config = dict(
    crop_scale_min=0.5,
    encoder_patch_size=[4, 4],
    encoder_conv_stem=True,
    encoder_depths=[2, 3, 3],
    decoder_norm='rmsnorm',
    decoder_norm_position='sandwich',
    decoder_head_dim=32,
    decoder_cross_attention_every=1,
    residual_init='zero_last',
    momentum=0.9,
    nesterov=True,
    max_grad_norm=1.0,
    batch_size=64,
)
Rows from block 5 of the image encoder of a small image captioner, named by matrix and row number. Rows with one number belong to one neuron. Each number is 128 + 32 x the weight over its row's rms, rounded and kept within 0 to 255. All counts start at 0. Numbers have three digits each.
After each neuron's rows are labels from the 100 images, of 14976, where the neuron reaches its highest value: "responds to" is what is common among them. Only what is clearly more common there than usual is listed. The data: photos with spoken descriptions (Open Images, Localized Narratives).
# fc1: MLP up (encoder.blocks.5.mlp.fc1.weight, 768x384), inputs 256-319
# fc2: MLP down (encoder.blocks.5.mlp.fc2.weight, 384x768, transposed), outputs 256-319

fc1.124:123118087152202100116166078147082126098170075145099148144131146149178128190129066172140158094118127072116119156144157093113172110121102065131183146153174106123120126110200128102146165123112116
fc2.124:050144143101201057158156117123115146138150167133164199144110122164120175114166131142151062226139160150182122171131154133164161147096053099071149144161125085147139197112086133128118070188121098
responds to: text has "black"

fc1.503:130109141127123148067080220082162120135134198126122087132118090190150133121103143124163086124158062183168152148098140137146119108114109112127152076137120114160066141125177113154110138095120135
fc2.503:182109033096114099131142192124104134178166178137165124155117207141121136086149116126106096123103155137104083155125142092112114179145193154125101117151096165134107089104092107158122149119080109
responds to: text has "buildings"

fc1.678:143143147074160136065124064103147097100102150182139160117105147133128178130137100117096165134094119103120168070171109140149079129159139101096095128163122160060169086121086145115124158090132096
fc2.678:161163122118099133078094127141079157133173137117160161204151104125152162094132110129146131152061132157152121120085115128152047087089063105196085094135145120136121115116120063135094142129103109
responds to: text has "sitting"; text has "person"; text has "woman"; text has "man"

fc1.711:148154139124156200110158167118125113174137091162098139104142134120121145187181154151157133121130178134116082117155127146135170165138064161141146147093144152159179129127129182083059090147103126
fc2.711:112116139123090118131172149107078131097094149153153107131165135111112112092096056114184095119125091116121114092170116108143177090138114113111135126074169119108133088110117153169135095132144141
responds to: text has "trees"; text has "road"

fc1.381:109167130142123136124133159118147146160125078160112117139138137120145061204134111131134089130154148149125117126081117127198175151125197153197153185147131151138045044094147152172171122121102116
fc2.381:105151145160145126203176148161118116191126113133105092130121100184133108145129131109146145098163074154112088143105134130117093147143174169113130134125192139078171126130095184114118139124130087
responds to: text has "text"

fc1.609:127154103158155101069077139169178141114129093098103164164177128194117159126150079100139148082133148143150130155131149162103126127121155130101149131118121141160104185163133186172153103133145115
fc2.609:130152124122100153135135142110119183199100096076166191081150082127101121140113156105090152111119082080191112195082138126095141167107209111169115153110184133095072074240169080095131130096116117
responds to: text has "building"; text has "windows"

fc1.470:117122114129160188139088145149164049143080073112117145128124108137080152105190120162185125136129141151049148192090147105124147124126134143141243140146159124165105185149164160152124141159123168
fc2.470:110144111142100069140113093129176141137122136124131145135139162138060062119092146136106103115149105138125087099135139131105053098157098053148120125154151129154093218121158099162122118138156158
responds to: text has "black"; text has "white"

fc1.100:161117130094145131086093169114127149197143111158131163104135156090118136058149154065156168123059098081123091178154132171084076162150090095052127151115122130121119106120193128167171112151112166
fc2.100:148162123103137135146113114096151158153141113103089157114103105103166109104118067107134077113156130104040127114154133099135122103120162140155144130084103150132098105143141090151033099136166078
responds to: text has "sky"

fc1.186:152122109160130129078164135134116151093133139113185110233110140146143147141107120119125124144111113144194142104123110100125129118090167093094097111093137169115081103127150179152152130106125140
fc2.186:117175113108112147075146090080103119070134115143094169135123094072175135145183141106123135131120096126119177142130148131088123109171113078083106154104164045165150141136137199136162123144123117
responds to: text has "buildings"

fc1.263:142130139173152080134143154117128141139102082204095089174112139154087144174130104111185053118068159092127120073093178112138131181103169145146128147125141092131152171122101096143105126137085141
fc2.263:121167149147073167135181085072112091124141127098200123125078074105160157126134121151124150166134055124192130090127168089140114184137121069134126111133144122130131143114176130112132102066145162
responds to: text has "trees"; text has "buildings"

fc1.436:127068074119109111104107172096142079149141115142207139189148136113120105170155105140154116180130144123127157082083095146115146099096097134140159115108111118118153117099109116135087163096153210
fc2.436:171161153120144124109161076125071019136166138057186145054150173160112131121094130161060136155092139174137105122194158126129054137102164113147146160159182125138115156087104128079142080098180124
responds to: text has "table"; text has "plate"; text has "food"

fc1.420:117150110106117117119108153161199151092098089111151118137172079152079108113174138088158128123118132132146150126198121165178148117131123128148095081199102087122145135108093119140131090140109102
fc2.420:243084097109137129155113133165100125153105191117150128089197136118100126110127142140155192057140155193136105127125153136175156136190126154143137148181177172192103086148078086127159127102133135
responds to: text has "lights"

fc1.187:081178098152146103137143170053132115152149163088087128161114096139131132119138103133158076165173116179170147107192201105131197158080154082150107119159082173113159108133053138194095151064117128
fc2.187:115133132118169125111152104112163152147126164156126132148114104148084079144134112139105124100116163127207167127117152159088143115099138167181100175145142103117088146174128135085083113187185093
responds to: text has "sitting"; text has "table"; text has "two"

fc1.595:120107102159132144127100119128115064159157083127122144119171095102146094141159147139128105070058101097114140082182147179111096174138100142110126158211162119137147125180090162132158133101118062
fc2.595:105116111151151162152190155143142143128137124086135203066097127114119119168119100134140152130093084118074191119144164104117102093107114132150100143142153128118111111152151148116114148124075110
responds to: text has "grass"; text has "plants"

fc1.440:103162155148141081164140181159170079094112100123127109102143169141107133126154125159122098178108151153088136158125090140137125091190167149100129141159115134100112180071132092116101101113153095
fc2.440:110105148168086111087147092133168168169154162114147138160082132154130124135161179141084147120114111088094149110127121075124154201065094114094113162107141114127144129109083113090127157151174151
responds to: text has "sky"; text has "building"; text has "buildings"

fc1.325:134167069106121186093139129099140134073144112111129134128112128111197143207168141122127121139143095064101127136085195149106089107148137153122136147104146134096153132134136080150123165118149121
fc2.325:119162110170118189153109137121108100167129130147121114101146052128072096158105080167106105146175139126202134134161153124122092158144084176131108095140153154162154157098101093127145140078084118
responds to: text has "text"

fc1.88:144156197120160187155116153162100133106252141062175057109151132112135153148181076113189060080147134066133151139142133085137094126117074071132110150151129143175159168073180102122163114147130161
fc2.88:140114132078159137119091127117064162141108130125183205136087125166113160149118103119140074136121075116100111118148086128137066154102113122133102125136130156118104182184092119143130116127165089
responds to: text has "wearing"

fc1.78:096106121068113184071110140146158138071110152097126164131109069081038124114148158148118129135140149117113117093029152178124155084100091152140157146105138122084185069170135155128151158113131110
fc2.78:107089098152121172120109132177126066104085138125096161122073140186236128089091086107075107082155155128132122124086113176127120096052127092128136101138118130101156146174173143101085093132146110
responds to: text has "lights"

fc1.320:124104136165138129119112139100130153116131119160128077160129102091105120090114126145209111150178102138121148152079134100119122128124111137149181119039133141148107111060110104141089208098141098
fc2.320:108131182104137172140119152119130132105153154092119142120108166134177076159148082086150115175152107197171097131117111099182113209123047078103143174150110167147132135158116140126145110157135145
responds to: text has "table"; text has "sitting"

fc1.557:189167116093091106150130212146103118117133074146131080108157083067105140169132156119129114115105137103119109138186157117138128114122105102144112128129137099107125087057117156141072114113186140
fc2.557:137102087116148129148176114138140155114119122149111180207132163123124144174099154113083132170128099086099102105061130099124153125144119139151155148180119128194095139148189061164148128105096146
responds to: text has "water"; text has "plants"

fc1.755:081084052132107146118114196166188133125092156110109198108164108095106160090084139080085201088159074101116201158127158140129097153149144133166128169081125146119066134120109115142128122122108174
fc2.755:165143096092144125144112153152124097161138171099124160129151110146098131210104148127158185159117088149090112113126177106158037066172107118103126194136114147108160167131126107136118088153185058
responds to: text has "holding"

fc1.200:164115124119117138162137114131101097091130131124100093133147117126094175127103158150131182154192122132087124147149149175147124131118085180169135181192082098096078149126105141107144116046147155
fc2.200:116137136112161196131139134147134076084090124119203137146144088132163057145119128113140158156070159162121076155132190148131120143088166163142104157166091139151139134099140165102128129107064179
responds to: text has "food"; text has "plate"

fc1.564:109090052121106213082092157110119134070099145085141124150111161141096146139102123143137119122106122130109175063134153066167105163139122147163136179141089123105105124087184159092082082076116120
fc2.564:066156136085136157102126160119089100053162164146140108115089124097180146148140135134057169112109130111165116096131132152106136105125144162140158128194047108116152116113142120159117135163175099
responds to: text has "sitting"; text has "table"; text has "wall"; text has "chairs"

fc1.23:156166156152135156132189078077132173071184155126117088132121142129175142163121097150166126133144116140115071107104131120153099084118174163154121130179138129169111112126171124127146131110142106
fc2.23:143149102099132129106118101076093141065170162144109142165156143133166144162121104086085115109147167159141138068081176156182137097098130100097206137123127105158147122149133112163166128164137132
responds to: text has "trees"; text has "sky"

fc1.757:104110077060114123088061113101083147183135120125107117149153099187142146150079104110159124132149109128085118140109166157117076155123175127162243143119119105159118142119126145141137134118094167
fc2.757:123189098146137135143086076133105145102095149121119104191124174129056077138149093136111138127096146119146139151105154112127136166103143106135098134118125183181120163179160118117164118160109145
responds to: text has "black"; text has "white"

fc1.131:134153112174175120168147128141145087105138089146135134166152102171155111111128124151124124120109074158142129133097057164098082128088106115189113110063058120083115081142097195100166091136166114
fc2.131:144120165080159159116157193093139156110096098184145047126136087117136165120182088143146128117110138102110115169115112111130187116124144141121137113124127096131133119131086116120079169096160116
responds to: text has "trees"; text has "sky"; text has "grass"; text has "road"

fc1.495:119106133069164143138119215163136101121206044067128173075153144122171088140166097156101152104071130110082126111112136156181085095149128142152156140106155053057103121073153118125149195076092080
fc2.495:120157077138132104109129169101079137045115109138143074114180114129057137187165125139151120144130152143133183095113086117181165160104118078151119119113102129116143090155083144123125075125142109
responds to: text has "holding"

fc1.479:115155179137159194095098133127163102167129125164089075185117155090132084153117139100144125133072156100088134086052145142153085101166101145136136148133110082133118104147089149146094183139141156
fc2.479:072114172111063140095137178106141061182186153120097108170080149142150160131113165087166106116151112151152111069141128182130126159111168184128132062092170049065175113141160128076175127145108143
responds to: text has "holding"; text has "persons"

fc1.216:150143154154180119119114110120105164153093161114074123126148094093144098086103124139116142133117135111133121122116109132177134081156111124133103096115114119075121157035212091119139124123109142
fc2.216:122132088160140146151128115121092142024078105156096122098103128124145093130101054109103185187111134089060141157140133127142110019068066138085100075122072137110133190160109116137103134130128152
responds to: text has "standing"; text has "people"; text has "holding"; text has "few"

fc1.318:156145151165087124177122156153134116126082124190160119102101132136128149100091138133174137187103165127094146158083091094108110230140095129147139173115138124133094110146165165087182105109088108
fc2.318:079141147090111123208154120135133134129107130196133157202106118118212154133141111161134140126095101097067123100104106104088118125118100121116143127146185110183135117151083142133099148127103106
responds to: text has "wearing"

fc1.648:094145126098099164128113132153113098128087147105163133108101179082141119125200142171121128157050125156083169212078144129091136120123107110107083148139111160127130071108157095126166149132144090
fc2.648:125089111137127143125107119133152088082069081142106121144163105110137171133156172089118128125183110129129137141161146134123142098133197158197152096149184152146128156099129131094131139109168140
responds to: text has "holding"; text has "man"; text has "wearing"

fc1.254:123152157110139181132111091204096117128085085108150085150114113072128077074109144163133131112151119155145121180110156081123182085130170116117145166136160117149156113122085119145164139179132166
fc2.254:103143102157171098129138187136121172111057125124150145119169119091097095135207125129129081151194087106171096101139140159118093118137139071165107086162100060152132109195116146171111154134135095
responds to: text has "black"

fc1.628:195183140150149107159172107146168169160091116100158070196189128074147075117132128109162164170157130063070178152160113066123129137127168123137157091050133133132138135155173105117129069146150088
fc2.628:117127137129109095107081122146112139088172097097128159113121145112099181146133081081102139125121108149141123163161153086164135157129146091052095170126123100116134123154118132117150102122154136
responds to: text has "black"

fc1.416:127129045126159163106152221141132138175172113050117125150117141115064167099103127133121137071126137113148149079122119120093097088082202168207128114138097134074120119194138121157158122151144050
fc2.416:149100144130145174144030133154132139103176168185157148125150141116124138114098141133110148131077111142153110138146153164146133117111126158144136049175086152196084125191126099157115145131149165
responds to: text has "table"; text has "wall"; text has "sitting"; text has "chairs"

fc1.738:134129103098117137166128088119140149115161153107192080112056118131079166114069130133120117151112139111099176120079070132133146119082113102143124090108154137101122136130100097082101177139149142
fc2.738:127153097143108147149115136101162127104106089147133066112115102140109092146154073113146116147108127142119103099138152070170080143116082121059147168129150118167139142084085093130179123096141180
responds to: text has "table"

fc1.114:163108111088136155159127144125192152141115081121149114126163100065132144077171100185127151089151156123096161175162091138089148131136146159141149151142129109125112184146108122162136071166126164
fc2.114:094158158116095113078123154153149146118140124138167157148134154124123055091115122082124140134097107112139149131080154136093145168103145077101090099159092075120158113132157103153147164116121131
responds to: text has "black"; text has "white"

fc1.154:146101110106097136096158098101124111135154150098114138163165132141095125120158131169093126089081155204088124140088131223117191082117165126191126143084100106113119115123192153090134121121061134
fc2.154:154105121137099131131118125103152159158136147124130170125085099168140087148101170111174137113102084092091107171056126156131168135053071116116097115115120041116091101145094079118119113171089108
responds to: text has "trees"; text has "sky"; text has "road"; text has "building"

fc1.151:155090183105120147138112106115090141139097107107130136197117133086084084101168121112119139121102161091197125109151121103106101138128097173118182140079125040050126096100160174141150212137092125
fc2.151:131085090192117115139094095180099091087203126140053132154153192102105168112085083080163166101138179090119108145109120141170093121090113170105162108150149107096153115154163150065156149144150153
responds to: text has "people"; text has "standing"; text has "group"

fc1.179:094175122149130148056140130096128137098058143060154198132180127141092134149163200156134147065073175137121132182121131151147190099151090094172147103151116129059106163108079123176146097098125093
fc2.179:135061137137066130117064113116111158127082133161140117096113076111143154162090139142141148125119051142124143086141122106087100128130086147107125144141149124110156074197112141106108111154130181
responds to: text has "wearing"; text has "woman"; text has "man"; text has "smiling"

fc1.602:142164174066147160113116160116168113166142113132135150155107080105081107087122101145141098169133132092089108099050126150148173073094159116142189114138117113148075119101135160163153102122134080
fc2.602:109198116151115107100160109125089117165093120112166148114174067153157108154171164108165147105135181099179093107121110149121127156180183138154178152118149133069090186152137123146102150082172101
responds to: text has "buildings"

fc1.256:121127161122097152106175153113092164070068100158104119124183081137177164132148088075158169123171122118155103163098172133157145126193133120166144138094149133112106178164155100141108185170143094
fc2.256:155101186158126130173143079141116109161103152111181172058110136079101120101161108085082162172136068135177182159151093124145128160164119168081119141128083129114092160100136132113172125113042105
responds to: text has "buildings"

fc1.178:133089140106131140130115152075138141135122136123167163160105191162111155138097151093136155107147110053146179094131123137086163130130117109093089107147113112109154162111134156125120160090167190
fc2.178:132095096152152106108088155077090089130154113103095174129076089168105128147132161136142124210150141141176182078179134065061073113139120139167114135099100111106124187185167147079158095126149064
responds to: text has "buildings"

fc1.46:160104169130120079134104133109122149125168110148116091158141146154117119106132142014121141150112137166126125124090120155110124149028155135200116081101125132107104142073110167106119154106132096
fc2.46:101094118080100093133139106124081181132138141104210150174122162145146112113154107113200143135154156136155091107158130119148139154157176125129108099183146117145154147152101143169132167085121116
responds to: text has "trees"; text has "sky"; text has "water"; text has "buildings"

fc1.687:101073207160134138084134124060184093126156210080127112132115088167142132098120124153134126114128086110157156177119161134119122121149092164145122183162087133113056141156119135088080111144132116
fc2.687:089166152075143118175134097106105148193169095094173152097134101085126091096165157125131141123162099144099083166125154110093088180182152119159137125146130152153167121132101075124156095106118133
responds to: text has "table"; text has "plate"; text has "food"

fc1.408:095167128184203119141115083118145129164087124170202117179109126143143081210086208160204109145119110145113101169154133121156161104112118176166105176152142073100106105184130143113101145138149135
fc2.408:138148160142127244181162126098149116208125156089137113082110151134121098074179185148135156141101163124137151144149100134121174139092114116118141152153166150077191055124154172119140148133100146
responds to: text has "food"

fc1.15:150113170101127130160133147185078144116143136229099115108165162103123099121109163094124151111205084114156194079136113139161064082165121092179119148179102120181110155175130111096178097088136123
fc2.15:115156072178185138144153153098118130157097048102170155083169185133093105132157185157064125098106088125167182174142142182157168139067145177106160169116134138046103138169086108100111126181113153
responds to: text has "building"

fc1.612:128131165142180150152144144137090100110142119102161095141109111116145162137122098152139144084088115161120113135122099186093130102087126148103169128114125123122094117122111156085071137112120146
fc2.612:130165138124142065127149138167053037089107158111111124149071112133121118211158154155109146175175126159166106114117107143130134121141170058084105161159099071102189210108065194098090158134134063
responds to: text has "grass"

fc1.607:141085093100069142153171162181140087088123077147148126057081122121097160107146123139134095128141144188070108117094128169124113128115120106157146120132131146108144184202055158196117133094078160
fc2.607:135132098140131109100151124147160159107129157163169106191197179172140140171107101118172120116174100100143102158161177098121129120198111119088136113142184109128156139147078140191127113181128115
responds to: text has "road"; text has "car"

fc1.267:150160075123094150156111125108177099086140102193131092169119142138114177119171176141112103135083125081111146150115144118109066108124062125120144153159129197115155164102090121141122095171111126
fc2.267:067160120136127156112074044121121128126217141087103097110086096180159135159115079125142106154122121164158117068188083116105168058143088129077062187125170134069226169117075134124150111147121106
responds to: text has "food"; text has "plate"

fc1.737:195082102126140151096131157159115116151064099131123152214073168110127159087170131163203129121090154156136092076142077142120092106136110074077151123135128103154079133130167149094086153144132091
fc2.737:149171112181105162144113077103127101121165105094135137177123143120124164095125170140106116083117132121187162108090112140149125133089147093156132129129127097142135149129091131127117104157120136
responds to: text has "sky"; text has "buildings"; text has "road"; text has "building"

fc1.8:130182086152172108074107173108111092152136119166135093123167119160120104194141128102116143100125121140093130111134107175067126120084149120151144143146101141161127189130147109141102079130087117
fc2.8:113159124086141173155105124101136075095150122135183134141114093115087161147157159116085136110114121121159148158193106149077095086165105190088167110122188160157094139165168108117129097164101141
responds to: text has "white"; text has "color"

fc1.338:129116099130051157200144111097080122076156183104111095100156093064157084145130096107087124090185153109144125110110114133112141129126156102134137106124155157099167125106074142124095101148154179
fc2.338:079071156158141132117135137144115074147133143104197096090145136124094115109138164125120092120149144136037102122097103125195093139120175141104138179116162132148098084122163145110119172142159090
responds to: text has "road"; text has "car"

fc1.52:143155109199148103155135159198174125119145111151111078198138139160180127095148168169144151180154168134090153146099121147152121139113136094213108115135125045127099094105149156117148076166101137
fc2.52:143100059119154123139128114069157095174108094091133131108176124121132130088138202137157162113164183155122078123105123125173116126081112117096135105127128119067171131073145137103133147090109160
responds to: text has "food"; text has "plate"

fc1.462:127141110124103099152153110147085087110147148198132089143187112160080140152157125165128156142162104119074135076055151102153142183166082102144135105094126099081171097123130097211136139086177120
fc2.462:151097147092105125040124150115155108148118111145152182130126111129210089145152145128111079148170135141159110194155092129134140116127104122117144212151130191104191169096128105108108108088149133
responds to: text has "trees"; text has "sky"; text has "plants"; text has "grass"

fc1.423:170101119163174139106164106091087074104109109133179115143141131164149087097141130136155171168167169155150104092156152090153148132126163172123163120113115112096083102165145141094069121060171228
fc2.423:094164136071083117100135160096104094117117137081150158084135111109152030085142141115132157161112138125115107134113138173113069127139095095130155080142136149212102124105165142181156158118104108
responds to: text has "food"; text has "plate"; text has "table"; text has "bowl"

fc1.307:179145132143134111171118173110150142093168148085085176130088162145071142165116104147108124130120130150155127156094159109130117166171127166115151220125106104073093101172152161141086102138130114
fc2.307:132219096138092179126121131121143125084125134151112149138132095097108120131135152087145138086101154098201077132131114136132104150101103175152130120160035105097167093125135121101140104158165118
responds to: text has "standing"; text has "people"; text has "holding"

fc1.657:093146124147166100139137124088129126111092099113096094159134122148113140111118097063108100148123065153134116113125211144083145183113155115118096154108069140101144100119101155075132101102163142
fc2.657:153102118121142111167104148182100069087176127132033160095123165160140085113134118105101079160102132104140153097132153109152104069150114100179151085105121121150102140125210144098178164110100113
responds to: text has "wall"; text has "holding"; text has "table"; text has "sitting"

fc1.167:144107100173133176141134115146152069122097102129148079120106140142107115175151155111077133181190147099103146143087110140171149135081168133173093167129111112168061069141090129180127144144097137
fc2.167:136147098128121095117216161140117134136128104131093121134102137158097127176140135071112095160121119074093113119125092158167191147117204128125120158111154141166112119182172183139100149140054144
responds to: text has "text"

fc1.598:172206107112095113115163163104061114121036126134102087195228170161150145177122081084100119131128112150114103092110164115132140093118113084110136134173116149128140134118158096079169150124116106
fc2.598:156135097161134126105184147153153110073151130131130071164124147149092117105159120111100121124120059169132146162104127134128147177150202115200155147139135104101115107136208137108122187094125151
responds to: text has "wearing"; text has "woman"; text has "man"; text has "smiling"

fc1.488:127122154155122129146110130157165127121143149132171139158145150120056094141183151132141139146095136171114162140093136109119116139124070152126165120142168119053173105169132143107149125141112094
fc2.488:157140107168093118097186149176115122142153143148080172173095129161110205100143121116085115094146134143080093110111196118093129165077118164099142091170084086159138106129156159157125128147118201
responds to: text has "people"; text has "standing"; text has "sitting"; text has "chairs"

fc1.422:121172128159127100113148151150143147101099071136110137107086099157133117155148093140128124166107127120190098131096169092150108140189113145086125115153152147091126068158109081067157114133164141
fc2.422:146115150060140096178162128170125110136142068190073169040159100116094091129104142188170098111066116096126079121067133074124109079180075105082138182118130112116158084100116117163084038156122164
responds to: text has "holding"; text has "table"; text has "two"

fc1.107:138124104165074160168108073157106105095123110113096094103105129128119100075181127121161116142122155120164138143142150186160139124051144124139189143143076120111099045133079142154110124135114094
fc2.107:154145157119101094131147125111187125128179133096113122128100182181124104150094144152094083170165152132158128083115122156141066123123118155108171177128160136112128130111152145133109118100184177
responds to: text has "text"

fc1.162:117129088134103212170176146133113131140134172142117136175105159094118146146091128141184130152110087116133125153156153097102100155136177115108116096156099106196107131115159118141162102134149135
fc2.162:089151123113107148121192158128083084123101144099105138152106135150132154143139099155128101101112128112227147096134119119167098165148134157158098169126120125117172086117112117131136069107099181
responds to: text has "dark"

fc1.20:117090132056127076164121124098065122125157148059101166152094184134142128171138144134126126117110160134160171114123095115158095139097104130106166180090136161158171152159156137122146166149123085
fc2.20:131155131151147140146143102152103128151129106133145156113153119156074171139149142112158104112137094078160191093100104117118146131148085167125134091085095150117190118088112157132152111151136090
responds to: text has "wearing"; text has "man"; text has "woman"

fc1.753:171109134107185110109172087095169091074098099125138135136075155157108092140170120110139149157138165163132108152122102137082162096143131127116165151151118167201084140140189143112149065104094174
fc2.753:113205160119135061132128137142108144153135096121147127118191124179166138130156154140139053103113181110093160097167087088091123143142122112107140160114140046099125093166184147061086165164139162
responds to: text has "buildings"

fc1.196:153158140154146150129118142100134192099171123111156073098094131105112116087182094161151149100083122108117195069135221103147104109066100141113154090135127091146125119174152110115123134136153085
fc2.196:069156184134134148121127097127064123098169086093162170096129192115138132146122102157138133141113140135152090148119124150092141131145111178111162117110091165094121126157165113130083134124125061
responds to: text has "persons"

fc1.463:165113078115157092088110128106150182110091139101111127076137118072141102099197135113072150073089141157182153115122133112155161175168125150138109230143089107145146129143136170099097155048137134
fc2.463:170159121092118170182112108068107152179165194119118084132148183094129161185102132158101102113080169090133116101078089173104141129119164123147208121158135158188134134099108169121142100193141147
responds to: text has "table"; text has "sitting"; text has "people"; text has "wall"

fc1.38:107180086121118042130057114135097125092112104131127142152107097117139057108147124125132100113119073079144102146118152127133123125098131122111085135098131097058170099124235180131187135155162086
fc2.38:174160092162136125095173176115167125057162129157139169027168089151110169073099170115123133159098189178092111129089169125165083114162158119091141154169151164135100096068144119154109098137150128
responds to: text has "wall"; text has "table"; text has "sitting"; text has "man"

fc1.473:132089165117132149146103063110177113161092113114133139101085124135128107111120153134146117057131129130193082175088133176140099157158141150082114132125139134133138172063120167130120108172081100
fc2.473:144113060146075143125185124116150121123128154069120110136108126137206096074179083047126166121150113106134096166082097097142129117111140135088100100141125065120067123188118103157145120139107157
responds to: text has "lights"

fc1.240:174131118092134127121109144118107148139135097124138055180104114102104126139103153198192138089091073132137087159122146101092114163141093127116095069057086117096130138101161111147168082129131173
fc2.240:180174132144174211130153114166105130081174165188085146114102116129155073144147079091089190141132118121104093128147089122142125120168104081160142173177144128138083125155143155132041086151107158
responds to: text has "holding"; text has "man"; text has "person"; text has "wearing"

fc1.335:121107144108107140149146160069141083096091155139114055148167126129106074151100188160139137178151156174145132115087186091134139164115142100202146109143162103089136157165098157125079118075137182
fc2.335:147122143150155070125171139149089072185138128146097158090125119179101056106085139112173150166199215092153173091135122155086111196136114110168146157187198166142134129141155140117160125101106145
responds to: text has "standing"; text has "people"; text has "smiling"; text has "wearing"

fc1.515:132131151053108163113096169143104116215092085069162082145151125101110126035114138119198106151144138141160143105182065112112158152150119043086125130125152139134142138115089102153122113151125196
fc2.515:072119114161153141153134136091158145070137099107091103172171080109148151089140074071236197149121122164109140152088151153079093124127128098149126159061100105060179130097097140112193123127093083
responds to: text has "water"

fc1.674:123112139154194114145047107185172135076106092107103109096178150173094098120107177140103124128164124151137116145092145132148099168160082021091134132107125157133139119083129127130173123103154122
fc2.674:122102123049158145144141100122143101087142082120126151096136114082168067126102148146118114175177145153105148135203130144138090130105166064112132134130118112205090162206194095136105103119161148
responds to: text has "wearing"; text has "man"; text has "woman"

fc1.145:115139169162134120134093099125128165175109136133129107130123113111143138080170118135115108056056167130185124103126134193167053123131142143160144109137105103143114116127158182186142200080130115
fc2.145:136195115093139130163140113154080116129105067138095136196112126120162117041079154144136125128098129084146161120100131139112101120133163167077072070114158093088095105172100138156165091114144179
responds to: text has "buildings"

fc1.646:133141115077140130138156136130124158082157127112173122223125122117128093136086107124056140090180080127083095163096159097157102114158159115144119137170181106120095218174133116140157113115175113
fc2.646:119125143140114146119090109086122127076074102183159150153140167147160187092199119171111113179141083114108188148168123117152135090140139101126152169112187111179095185074128161135125134133097154
responds to: text has "lights"

fc1.752:154144144203111141173118203090157105090139128143137079120115115115061177143083111076174187111200114141109133121110141118172162105135120147130139181142126103131107138201154150129136157147160146
fc2.752:142135157195083103134199145190118146212170207131125143107067103147118200176133133122105086159140149167142094129140111125088181134136124169117090055115077174130106068128138127121089110161093116
responds to: text has "standing"; text has "people"; text has "wall"; text has "persons"